Rows from block 5 of a small image classifier, named by matrix and row number. Each number is 128 + 32 x the weight over its row's rms, rounded and kept within 0 to 255. All counts start at 0. Numbers have three digits each.
Before each channel's rows are labels from the 100 images, of 14976, where the channel reaches its highest value: "responds to" is what is common among them. Only what is clearly more common there than usual is listed. The data: retinal OCT scans (Kermany 2017).
# pw: pointwise conv (model.blocks.5.pw.weight, 256x256x1x1), inputs 0-127

responds to: finding: choroidal neovascularization
pw.177:110108130088143127119117115136102147072078136133093104091164132169118156129148122111100128251132118094123097115182103166112127110098082145137143099075099109145146092144079135107150142071138139101178100186132099131168151118109127079191156174106115162089139147158132190114033109116125108137141126201157136132166182172167137127108125101130147155089154100134126210214139109187126132130097

responds to: finding: choroidal neovascularization
pw.30:189138146085103168142163111113150157054147130065060107100168182114145159129117129107155109185152083175126112107148164123115127117155132149111146136166113110176148141157172080111155108119124110150078159122119088114128224125150123112108120064114105110143145142112086204111148105094183147161141107200103161150132149205125146137157153114094100174092133149152137192112170145171184145137151

responds to: finding: drusen
pw.56:163078141111188140161167089112099155077103155171092146099118116081149175168118144120120126104134143151083111041132113089189159116092075109133160197109111148103099092145136117080187124135079113114101100145135120134098126153142124116143104133120114151212107107185070102166127099121131120183163158045097124162187170121124123142097154172100117132119107086131158140148178128096093181101163

responds to: finding: choroidal neovascularization; finding: drusen
pw.19:116158106185085138178173162096120100089123119097156087120158140163115189071111107171180120109150086168084136085160111136168138125163057127184162130161132102114114108160155163112166103118125138117137115148132066121094111156104114149162102099128126158185139141174079098123144206145146135153156099102158130145143164117130161138115158186089095168121141098129106128143183146165096139178123

responds to: finding: choroidal neovascularization
pw.58:094058118121088075179108048125149136122179133115090121164117108170129083088095096162150110083142123133090134071106107117129156123107191170107118138119126120124105187105172131100112088156110125099090090107148161103096102148138169150146134119110172095143132087111134111110089148105144141129110154123096125131176144140144125109095158132172087092113145138116127141105081068194081090124176

responds to: finding: drusen
pw.84:110136100114141172135119125192133134168127159055124100127118139104163087190087163088194109159135093144097125139115159127108125087127112148101195139109092083164138162139133137092064063093105059145119147154125117148132065096062107176119084153188124181111146155141129101135102097177102123107127090116162121127120105091079085138199119083125144133137113133142124144171110103131103066162145

responds to: finding: drusen
pw.17:089131170122216095094123139095122120139142124095105122166129167130166123138103149160093082195126117181132160179115149096136071127144111190147133122129181100145082124197140124146097197111146118124137172169108120221126131156107181138107135157141111185135125103123147141076143118072105159125144175138222089131076141082159132178184079143105158187141064113105097116116109121134116140119061

responds to: finding: drusen
pw.179:140138071079129154091141118147133110095145125146138112080143130150185099102150145157127098174108122103110153171121067137145158147086109114128156115131077132050174151135109126091059147099082170138126094110106064162138128131104104113059177133112070161140171143103131157126122126117118141099154130159104112106148110128161196133100126131115102079121134089101169111108179076155070097128133

responds to: finding: diabetic macular edema
pw.1:133104136129060141096107094178112098093211103076171127102139134186159082144093128104106097100138106106141066095116095096109124080083174155090088120109108143121090114145134155156105122125150156101105129155160089121109142110095130109113120077123141114153164255140148117089171111111165124092208116134102181108155188146082142137136099107144070124156114132103243127157120159184133147139129

responds to: finding: drusen
pw.149:160076137148136120180131134120133086143179142094131098123134164064181147161066189150181157134140135105163149166101192102112154108154152162068177148123122086131115101155089073086148107154157142108115144142192134168093113165176151117125134131071134086133096108092111157123140127108143077115100115130168090149154088148146097160120184178162143113098146142098131198115110106107144103125143

responds to: finding: normal
pw.158:112141194244082130162152129116147124120127100157093143171152179160115104163127132115126147092133132108109181151104099140142082121161137164200069124146157073143099120182174106131094108151120087083074188124168113140135144115134125064157164102132096146161113149106132159106098167085104142080111077130108135196172189194088132154057097103168181102206154097159102125114127077164095104112122

responds to: finding: drusen
pw.40:089169133163119123116172119082117141098099205094088203130098121113158106128146185104142174232148069127127137151064169123158132157102151108118153095147125130130116115145129150151149128176095081135130097147139097148105052080199176151120110170112116215075074124153143112158121104111141159090141125154125093119118151112166152195116139177112156139102115151099139107119163146092163149154161

responds to: finding: diabetic macular edema
pw.130:123140161125096097145117115137126091116137131083133084098119106084154148060078145104158166131146125160134092236099068185128096158133091104197134097122099124102137152096204145109151151150141140143123147115169159139140192075124153097141133104122121125087138143136147117206136104090130152116142068107179172060096185072094098126172156080172136140169092165157129113095101053166109122112071

responds to: finding: drusen
pw.50:126104065195121234096102167088123132159149106120130120132104125128116137217131168092144095147128196127142127093077027119113132064132169131075115077096062134132098105160121072138100151071136123095114069133158219129159104124127132157140143098096136122107141184116105126172129105106140141138174063113083189145106179106106146106160065117126120136133124137123170106153144143130119086060122

responds to: finding: diabetic macular edema
pw.103:129128118107121099191181194140144196089102157097139140157157101167099146119136118139151103130085148140103165102142064158108145107186069104163136127138083093107130139152240113131176125126113119073141145156134142137131107107099122158033111144173094126143139190186132185121150113173139123113115186104105114142165091195115167111135108142104137115088103156121166192173115116172135125085096

responds to: finding: drusen
pw.129:157126088133087105102124128129124128151118098127133208090149129120203098144077193125146084131145134197065104134095120135144179142139154190122173148209096153098159136145082139093116112081177120200109130148148131116167156197094176149163117120174109159113144034115110145081096108146128069137099150115182137107122057108108165205113140120123103122150150137158114067103167084126141135164123

responds to: finding: drusen
pw.180:139107066101127115112160116134116129117145166092186117097124089100145129149126140151142139141118142110202208123135139123123200106085138159111152181110151152184093143080137138147139156119113189110105116159173141156140127117136183142137124150135102126125076095136086092114138148094222165106143064095136126124133153114144166165069093158086126187120078071087112167122119080127129115113140

responds to: finding: choroidal neovascularization
pw.205:105149084132156127068184078146098109133107094084089148091110069102175134112049183190096069086104068119089085157130101152165127113085121106158112122175109104103128149139162159083117161108138165127172157080136153133171143099146155120046102116130098137086115080145170121142147140156086137110111140038137133150133104115149135114163130112120096056096135102074138153111115116175136082153151

responds to: finding: choroidal neovascularization
pw.97:203117103192103101121073122132152152117070156201121110129134108132089154112202137115116157200151128098105097109115172119010142141160161132118135103109147123112126171057151144116112146166115110147109134167098086139130137084093095104086138112098127187064117104095159140079165193107153093096137193164115150129128051131147174131097077111119130118153139101107160117189121137106172157189147

responds to: finding: drusen
pw.79:096147080135150093173181101101175126146097182111142127084102124105169171129079133093139140148128093163073100114170135122089151205165125144146155133163212206152102106123183215192166093147108128108133095185181114148133087136130188070119119079127110120190123078138140196154173111126182164116115134091106104082159168155148132128094156154090144092114142137094099109120116162091157173089176

responds to: finding: diabetic macular edema
pw.9:066152152170125155066148129101165070138101144108149147116089134100154137103089117120131154122096120110116129194168140126121129126182070121137112099136159145095110098121125117064114162065126096127147093113170177178101112166100110135068096138118106139109160081133112201131145167163090120134139168178149180128147060144165201076059138102170111168144132104111174090095102065134120153109106

responds to: finding: diabetic macular edema
pw.153:126117151109093080164140098086124130131126129143157142084144144114142173138180138146113169105117136108140099086182053096182144117106187157128159146113118122124160051165097093145153102110134136120110153129122130094139089139096082081072178158151117148109134109176142117121143110151132136138151153097080092130119175150196079090141097153116136147105165134086136095101187145099130191206139

responds to: finding: drusen
pw.218:129125160193115136057105103071098122149139159090135103125117135119206134111140102111120103152110166129137151143110147129122154166120180108113098073166156141095097184158161114130168095102119096105079146107094096098137114155186086142169130094183103158039222087133073144169109166042204147104123120153086162088065106058110082193099156168117116122123148157135106131109126106134051144078103

responds to: finding: drusen
pw.35:143136113163048167123122110054127077112091107139124118153142182068153152153138161096137144115140081077076095120126049082076156082107116121109083094160125141121139150152132085173132148090182102093128083162134126096134167129118112101158106183113171081147159067144061080148076114117097149154116108119095095127155098093105095135098112143100130123117115094155142056107128176085105183108078

responds to: finding: choroidal neovascularization; finding: diabetic macular edema
pw.104:137120120096093105167124181108145103074182102119113163139142142119186122107130099157110129131125130119121098101136034047128163155149147177109147149130154121092132157158152137167089149129201155174095088139125120172190074166151135117091148107153210171107137105164101122119095208089153135110157159095083105138192184182105142181074133087107113172138111139151110143145127101146116114094129

responds to: finding: drusen
pw.96:136101127144164113135091111059130131137106083134136089093096134145117129133075190147192120203145114114138118112103098097134124135140146218092128137157123181134147120139148127174095174119159151149122204165167116138107142124104174122145109177126142183117099146195089175074117111069103180173167052068119102164108127127139114142117109214140092126130153080087178067151124133081145138114079

responds to: finding: choroidal neovascularization
pw.52:155158082054165216167162150160110116130069105102105089116122080127124112118212128137118128114092127236192127142134172098126132126136111097157097122183097142085213136111161095110138123140090066190125132109191085136148121114153129123145077097150140152144145086114103105108115118151149132124133112112255178129127108060099167111080142123099123110131070094149140127165198147092195153174152

responds to: finding: diabetic macular edema
pw.243:154131161097137106164168109102122103079106129114154177131153152117141085119142133170101095104147186093101186126200144116144140107122136184129083095124124073081076106192125103128070165092064124138128091113123147128060170141182138120147111135142109120108114155125070135189188143156099127171130170099145177143144175132081147109143210179120119131104101147076069109132150130117172160111105

responds to: finding: choroidal neovascularization
pw.176:121173150121095177099105118100098154191135084146168158253124219180188156083147162133160114113076097192141167051077192094168121118149133116076114157139141102151071089142126138098183124158111135144124117138086087123133158106068113112115135115098145161128120089127123133111118152118174168247099116116161111096087059164115137099116117120117142154125147117164117121111144092132167146136119

responds to: finding: diabetic macular edema
pw.21:152077107112141121144147160096067146112163116131115129157135129174137160099103169117101136124132113110074169115126049075109143118119098114139100203176112137135156122156091140113137116046149203208159136134129099151147125127089157146099166141070203107152126186109179105091143111135128114113130184093078143143138141128098127148117114200093085172151154082048146149107089106142105233135120

responds to: finding: drusen
pw.3:118149150205134127096215116122053153089113140111167164098169133138131144154153168185151152113100127146112137169158124143147084150148112073104137172135107160077132140100123124149056182140174111155111102107132132154188158181092145123155099201138136185135161122075142160130113129125192137141139094123156127163153115225120182129086118100115123124065152106155162130216144072129100108130144

responds to: finding: choroidal neovascularization
pw.234:145167092117082123086082091167096157113135126112141129080255147083145117099098165102140115151128186148128122141205126136085130125176118125133142184109174104172158144093143132157147110091114182152094141093089127134125160128143146143105160110103108098164101150118129146177137230115117120130091100153145105185117154167135090113165140101130126118126146104115084110138127180127135109093161

responds to: finding: drusen
pw.61:106138162100122131142166208093139155114147109112100132139117081092165186164150182100096127127112095158154138104114142102122133103149162200097123124159136089097165111119110086143099111163104071111138142129056085106152087118105103153128103109145099131142078134140122187163110096102111199087153107126152109090195199104100132179145094095144125137127132184118098110110192056093121089155113

responds to: finding: diabetic macular edema
pw.111:150118109179103138092178136103114148097176127142101155139107091219135137098140159143104115084114134112174111079112067150128087139106119081155221141119136113133090111129128117080156173100121119121068238126109134111064122083147136098170120190090141135127191097147119149103106109085081127138128140137128149096174092111076162132157123193079086150110183118109088126103129091102047158121146

responds to: finding: choroidal neovascularization
pw.155:102084125058091131121175138115147105084117148135141134099136116141096107108127094098147159123163184141162122143084083109108184078145105175157129164131085158115112061138109131051090092100095124123130087146134121146131140075135114100149145146079099155110096101141106087174141175129175133131091138077113090081129138121078057067143089099114123145174067146119121070152165204106167124143102

responds to: finding: choroidal neovascularization
pw.163:134137137105123065120158159160071139126137131206176109126102145110135114091109088167122103081138100138152079103179150119150193163108126152093086184108129099120116111138152112148119112150131118083128154031135139149115139139145100124160159147181126112141162139120134094154169143143047094125098108140116145103125073137109101105144083180136144086098153138139103179151115136152132121111090

responds to: finding: choroidal neovascularization
pw.209:155147114121071122154090220133095101181153065128087135100207151118119119125077145127117130198160115112146189105143110156135147223089155120091118041141141156130145101137114105208125147061122109143126157096123134166111161143157119111122138123123114089081134132161157145101104165146160139102155204120101132128108099170130119133158118127104139167103098210097152110113111100155189135152099

responds to: finding: choroidal neovascularization
pw.251:101102079055115087156130121144120101113079111152148127150088135112133152124202143086154131063116123138122137147126126145105094174109120127138110109147130190171126121192063113136106088126096105137140115131153147086139106130137121134095113093128053169122114155136178121137075192149127117130138108113119133090119135108134126106085132079141143111042135136077100129160065155065102050092080

responds to: finding: drusen; finding: diabetic macular edema
pw.235:160090063183142119154172162131076190146182159117146124141152116088152172126133121169115162195102121063166165086090117110103147144094136136076109157105146129166081165104208134114094111113130193135108053112123108154140120103081150159123094143118084140118122117192120082120147121132104190117148098161092132156096149098135100147103137090144140138109114134101174090112106127142114156151161

responds to: finding: drusen
pw.0:098149146132103167173128150129132199087102131154112132123102121154121144131150146152186094114146077133130091109073175114100141129157157144120082173134192166170166136146159140150163111091123186124110122129114097130154103115085129118114107138159156111171142101137123184136123157096145144129164153163120167131117168143206132141117115066125160111161085169134064143153120146149151091160117

responds to: finding: choroidal neovascularization
pw.2:128112125141095079120147132163182112132108147118181115114152122085140134093141085162171163112119099139144102138099047126120100136136087126100096131151097149126140118183125156110154138170123143160123096174097156156171111115140130098078100123092166133168153045172143093104105169078094139125102075121181142127142102169123100134117148116121183067131139108133154141181100108111111131175134

responds to: finding: drusen
pw.146:164119087127157093153114161118132130127129101142102119132072124112088089121152116214200119093148100075119121134062156111156149054141137162143120104115107155161137117152135091113091137117143176123099074119123132115146120170140079094111042115165081121128142147086131095110150100179185144145135107141166092120101112138157105120097152125073120111136100110150155106174137130118114124160127

responds to: finding: drusen
pw.26:155098152113098111097183144125181130090156153151102118113141174077178104152189186145155147166111126070090063150150102125094128161110151113129181092140075097120171094086160176030079112143119128113133112085102114175157064132132121090139135173099156105109103098160113130174138070101060167130138075118096131131154158099148152131180135124164128060061109145139111113079159122106121137164061

responds to: finding: choroidal neovascularization
pw.194:093129085184147108103132122143071140090103135141092117121149117155109135208151115102190134124165116173164140112121167097122066095095140125094160138117099113128171190091139123115118104122054174160134110131178139079125104115085117126134191155152119099090171147122096133162091111167112133134125185088107144171102118141119153115133116142096129153218102039094121100159186219165073148109174

responds to: finding: choroidal neovascularization
pw.64:121114135130128121210134121131079172114148090162127085167109113145127155170183121124102184102129131119094106182163134112155109152117101094082061122199089152078119122095125141193179098100108159143102100077108120110037146157098153093122154092048147127120164167147141118110105143156098139150145120120111087113155122160109156094183117146161148135166132157119102147146148091115136076140126

responds to: finding: choroidal neovascularization
pw.99:120116115138065109119188091131144090153105115131138136106101060160110138183156102120154129087122167124105145075100127152192110114142163126179109103103108185139126186165172143130151145095098164143143125135170079158100085144091129098148092166151083132138134142162186154092123121055089062148112083152070118144137078162107185133118145146120150147183105129139121111152115163159079140107135

responds to: finding: drusen
pw.112:114142094116108140166080103130145160016089156090135091131075132109155111166080102132091124130167148127137095142153162096118119156081113164132086131132196141135167084172152128125160158118075133100117111152163116147169089155113051135151120151137126125076145119123081124070112103130160204135186088110107144141150129096126138148101171111074125162183159130146126094179141148147217152112130

responds to: finding: diabetic macular edema
pw.217:141134059089175091136128127142120133115130125096145159142106112120107096119147127148151126160109098103124173154145117229084129135139126134053196075115167107159129131104101111105112145097072104141106109135113153107149136114078126157144120120043093118155131121150145061102121130110077172139109125152121108128104095121104113127050084126217191138177171171081117152101103086067182171110147

responds to: finding: drusen
pw.91:117107058105148173075184150117127104135126140115170193131176142087195104164154159115189069230089123124112139170167107113134185115119151118152093161127104155169124100201095121129153118083145098080115182136139132227121146164103143095138136163140091038089145104122137087067077120071122156124139155145165124158109073166108109183104101108155138137120099100137139182170141130169136137154123

responds to: finding: drusen
pw.117:105107142119188178114106188117095124127131125089123160128107136119179148169105183161164110136083218085140116098121056078175089091130161141097143135047174061111156122152074124138128203111128084126113049091166067118130121126175086135094112140107116150066101096193131101164101094154131138116171111103114108113115119113122156103092142124207175167107129117154120061089142129115152135151174

responds to: finding: choroidal neovascularization
pw.126:088141111103103167145191133164092091075122102070163118170122121119112132152100124096170156146149111154125131184091136169137087108128147142145099148114136124134156112101060089099074116114149177159101157127197176096136151102089087156082145110127099143091169130169141141126124103145092122121152142166178179164159155099141091178136098143126106079222172213117127106140175101096095129098084

responds to: finding: drusen
pw.170:133139090160128174114101133113113119150120135108110112059136169125175112106144157213143113123109142130098145122125103077085143079121095134142094173151154135089130111138084146118182140121106090109095136110142141114091117133142168128142118128092153156154104110086098094155109108101126154146155114163181171128162109113085118181117140157119137174093151120084147187122114097055085176096147

responds to: finding: diabetic macular edema
pw.167:159122076086127093179160111087150136106141088157114093107116133143115121105161110119119119146187072133178074125147045097134128161144124137083177152133066123154088070198135169103076094133100124119121085111141042121122132184119181065121164146127207193107130123166076080123119117113083136140136105129095095152114103105095099095137150091092147119117129169150135093092178150056122138119113

responds to: finding: drusen
pw.252:083124142161077100163153083136144106086158140120130129165223155103177106131114179218160115128087184147132101127079111112123137095156097083076151091099143145181130162154108112081138161141121131150172117113153131079123112078159100150065082129162166114100106161104130139109136142099137148085142112126068091140087132130127155140137105119075166054125077118118161148116139150128161159149136

responds to: finding: drusen
pw.133:115066162101094134076180097105123185111163128112197140080199123124220074075150120076154125129114125132175125122110148146137080122154159163143097153133096105111122180138121160129206128098097156091172107108142112238106123107105106074132117114114150121166156122135143086144093119129169205121060156120185111111121108160169148164078060092068143045087092084134212141166116076119147146127118

responds to: finding: diabetic macular edema
pw.95:109142255055118126127126087113094131081120139132093064120128124106131172088178146087090091114174157146109095162141121086162104140181184144127052111126068115090186140163128115167161123134135144085144128155135122121178122147161111157113103200148139092094092104109116178119092086102169147141090093148100104063136066143160142092165169038112138142133084155133134153168086068123090155073107

responds to: finding: choroidal neovascularization; finding: drusen
pw.138:140123078130144104156156141057144126135095117092120101136176202099181166145099090108132126157159112151146141088112125117137128138121115103118180131169124099123139111121081131113171078090109086134064136166152101135104115120147250182131108081154161118162160143072119133111141107077163155145131140085104063181091141121131125192128085111138181129100107150122116094090127181120140114150132

responds to: finding: drusen
pw.195:093113089098105104173071193140138159150101077094142113097105074166167130105152084110123146180144102083183136131105121147105155179108122091100129127106136062155127147145112114125117159164102160130076126130168083128108162213095174150126103106125077113073140109152071121153170177101159123192153107111129116132123075073099198177120160182100113103120133076096130086127075190169119126166108

responds to: finding: drusen
pw.215:132131093106144185114057143140207104104125151083138142123095097108180141099071190155128105159151139131161106163178093070128126134129074142072106146139118122088134103144109112109141066112115123086112163109162104117108117163148154155115153093092147128087145227132115146152095097070100157157221103165139164081128122099145128097185125104137171094126169125102118110140170108102116122132129

responds to: finding: drusen
pw.93:151124164151072105121096148116154127108108144071156118083122096099176152125142119138208077161136074036079097195105098117177179146136181192112154137147120157120128122161116104134132146164109190129115163157142087156166179168155091139185120086235125121152054089141160108107107115132164133130113141105122107077152170098144088150127131072108108095128156097145109136135179120165165210070114

responds to: finding: choroidal neovascularization
pw.31:153200108115171099114094161116078138071116105137149113125133135094187116153163115091100103124162126153151077105174175089108100117114070153122126124155153104167118079189071089133147124104157162155175149133137141142108086154089118091108116084143137068165098136191153107166150085130064158126091184066161164096094140103129119147144091139130114131103099152082104095150108123088193196109138

responds to: finding: choroidal neovascularization
pw.66:125050131129145097153255142119091174109144106135101123095154150146134083157123119121099129176121138163100103091106128128194148133112162086139104106102171126133106124128095142111184137101118143124124123082090139157182101085135104168136107127120113099125129180110132157104110149145139182088127157088145108120166113152108105138162053104116156101122083070086161101183093090117093111136164

responds to: finding: drusen
pw.224:154080125096128124179115121105160145162166122130114147112168111119179144080102138071092198127129114091139111085080125129135127151174140124078128126110167138189120115109121130151179129163117093117171115149136167153071089147156153118147098159150096141129133183145135097169169144122059177110141093086124137107145121113109205173133096136115132177106154112155169108102163140176129157117157

responds to: finding: diabetic macular edema
pw.246:105152191127123114149129115121127111098196080116151107084109094154138088125130120163126158053108072153130093120095097117173135108167074076141111128144101105105091131179140049069114070088105088209113132157137128131154148112144097110079114138134128197168150080162186121132138076170090139137175114154197170053110093063073151150107136088126150138115124109094139128123104102112103133184126

responds to: finding: drusen
pw.25:099161094173142103130059146164107165168087121085162134162090182123117092123119141172097183188147150146101098161127088056121109150084179136116102137119210082113130130125088152167145135119102074074107106143152105077214102165147182094121112066110140082144146144120076137129146205200160107061123036147130123121147088143135156168149137132096134106139145088118141149144131090150130177111134

responds to: finding: choroidal neovascularization
pw.125:089119130076179107132149145097120094101075163132120157082142123109129113179107124124169105202090102162142156129142087110123122181112111141106131080101130179131181098094085138114146098134150149197129086105131134104124126170102132100129191193092082110155120177224097157100132105135112082055131102155070117136108138109121128132103100112105125153204165187128131160138100117234109139132093

responds to: finding: choroidal neovascularization; finding: drusen
pw.57:108126155088107113088136107124147106106142116084167118118132097133171109130241078127078097157156136161107176137131142130109172157125108169159165123128188182109113149153104157179102135101149160100050094099132114151124122158154127159159090119149103134140066085124067136145110146116140138142154170139124140096140148108109108166137127104103206210139182133120073218156131115130088110102141

responds to: finding: diabetic macular edema
pw.22:099156171136156092105139139153142135129086150113104129145092078142101174108112134136104117120158146142160072172124104089091152084175113158145141165135156106134106117128211131177077091097240220116199160113096100112131127095155106138134073110163187159140105159133164158120077114097083113189147149134135183113087089144105108123084111065143147116115150129139120095135170123173120234136078

responds to: finding: diabetic macular edema
pw.143:106138128106102149178153147120135148150127127122180123142143133177144181121130133108077084156111080105097123111125143186123124143141080152144116147145093151137173104140109136120014122126125087105071180151159135149103098114160146129066138093160126122166148169092148194102160127210062095145105141114120173139115168166111148108104147089106099166135109106121150140186157166160156147052085

responds to: finding: drusen
pw.144:111106069129121190199103155137150146150154153097098113061150158122095152180098162183145174157128116110091124139056100080120174141178100114143130076118113113177128132134144170089095142087108152117140050112105173104131133115139179105116089124099160135081095098158098147149130132121094183128171104095109161183120089081158120135076137135130168097168124130130153133114119154136088152136091

responds to: finding: choroidal neovascularization
pw.107:162074068083177142118182159155082089108089122187111134071153121085138096116168113138123107099179183105205121117104110117128158067119142114062142159233178173086129153093168121159128106134139161110168134136083081126120108077131121179112136176091138114113143084160194159111094198157188132168083147147100124099118148114147131101096081155124152174130102113140128100128134115140118124061161

responds to: finding: drusen
pw.166:067083093129125158068093061157104134127127115107184146176126112137211114154120136125107090108137089137164135144111104116106147099174137101114130127108150097137116111168143154098147152142093089112116130164128141172147209165139144138102083107103150177164164181138172102138076184136159174181094137138145140118107133132157140177145080059092123119140103140165083128091172140120152119152119

responds to: finding: drusen
pw.244:176106153205011126154101139192128183047162118192137135128140124173131154123172128145093119100143119088122150121136095125206154127118158157162135142110144097101142199117150172129127098136116139118109132131137122159162093124094146147120132109147122122126153183146089144141136147139112145140096163106120133125139164108128065087103148121130157123123076092148129154146130058136076124136095

responds to: finding: normal
pw.175:128131137116120133099180124201083140093137132106140109136133176137168159102105104087107124075161100125086134171115126102086123192046194122120115124137116141185108108095075146104110086110184109108093155112110145130085131064147129093154094113168121122156044079048117124205150120105092125084167184134164160171124116147041123092230140180119118134144121145167118128117120110061141108130164

responds to: finding: drusen
pw.196:203160113128130164112116132111102159120171056137118110051086075113140095140143143155162119134056081178134118083115121115090167120180138114127082069145138131140131025098177106170162095161107139120108115129123165118118105145103098107122207116114097099055132176170075116118151128106136193177124122060085098146098147093111119113138083137152124124107151130140141060095150144098123125175088

responds to: finding: choroidal neovascularization; finding: drusen
pw.49:175143163093085131102114185139123184105137134153162124169119122133165128137157140181116137131116100101114092135100117134150121140121099166188123119166162093195152141107192178117099208106149203099120130125140153183051113142192094101158105142164125119116171110102166117168153120133093202125165109090080051125095150226133135132203152129116145255109185125154107168144143139163178098115110

responds to: finding: drusen
pw.63:118137098157108124190130138150135119112186169145120090081124099109158148173091175158157106127126089104109135175109117106097114099093107128123124086087079110150115125144142177138100199089182116126123122124134156138083161199110171115158112150106109125099142101149182127141083122131101132158141165111129131145181144158157113063134127095114183155099107129118158173112111102097182197120124

responds to: finding: drusen
pw.183:209170127124162098193098085114051103069125087094120117136186174106193083105066087144175137199178165155154116162166126151114085081138129163124115127172163118110036109178194108173140131070141170106086123155122131104132119151166120103195129132113116107118156126092125098128101139139138153116148089144091126122166140090106095180116096170118134194137180157107145147151136124108153107143121

responds to: finding: diabetic macular edema; finding: drusen
pw.173:186145091148105187146105163103083146094179122115153111079087155196115140155146147146118049163113054168123073186138085139141167118172144108107167176125191158114143101084131070138088128116188166171167177097142097114162098111104144111122102073157202161078144099155136164120092111142121191197164171154172104150119122063122106136121133103148072105141128173145191101140139137180162122162104

responds to: finding: drusen
pw.7:144087192126165208186120101149141176090107106055100110134150156047110105150179131140152111144105078164143155129111125166170149105097133119088116128139101173146142137116138094093059097166113104116100087172149113145119117122143162126051112132082077092166156129123173108062082174094133183175118083083107111109143108122112098155107081131120101200124122144117148114160133106115102127104127

responds to: finding: drusen
pw.190:139155109113142171120132163096079107143165231122099139091106131103123142127087151090129098124176152111079137157114180144153081140096076164121113103106199090092129096114160102086104121152134171122074176140139077107075129155134145179101067087085150131137111124103166176138083121168120110096131095104133195153164115149115162095131129129127194130080130082134114123105136114160200146096140

responds to: finding: choroidal neovascularization
pw.203:128117152169050122168133144118134153118156092084077142153151161155119107068078129192130130113157128113184128104122216133154124144114107158155100118121200126095112113137133120127119103144111094059174079100101117108123096114066172092144151136117161138114173114109151141126105098109089105171109131114179134158115137097088102164132087132159149135147166167134123116119200117101148170128179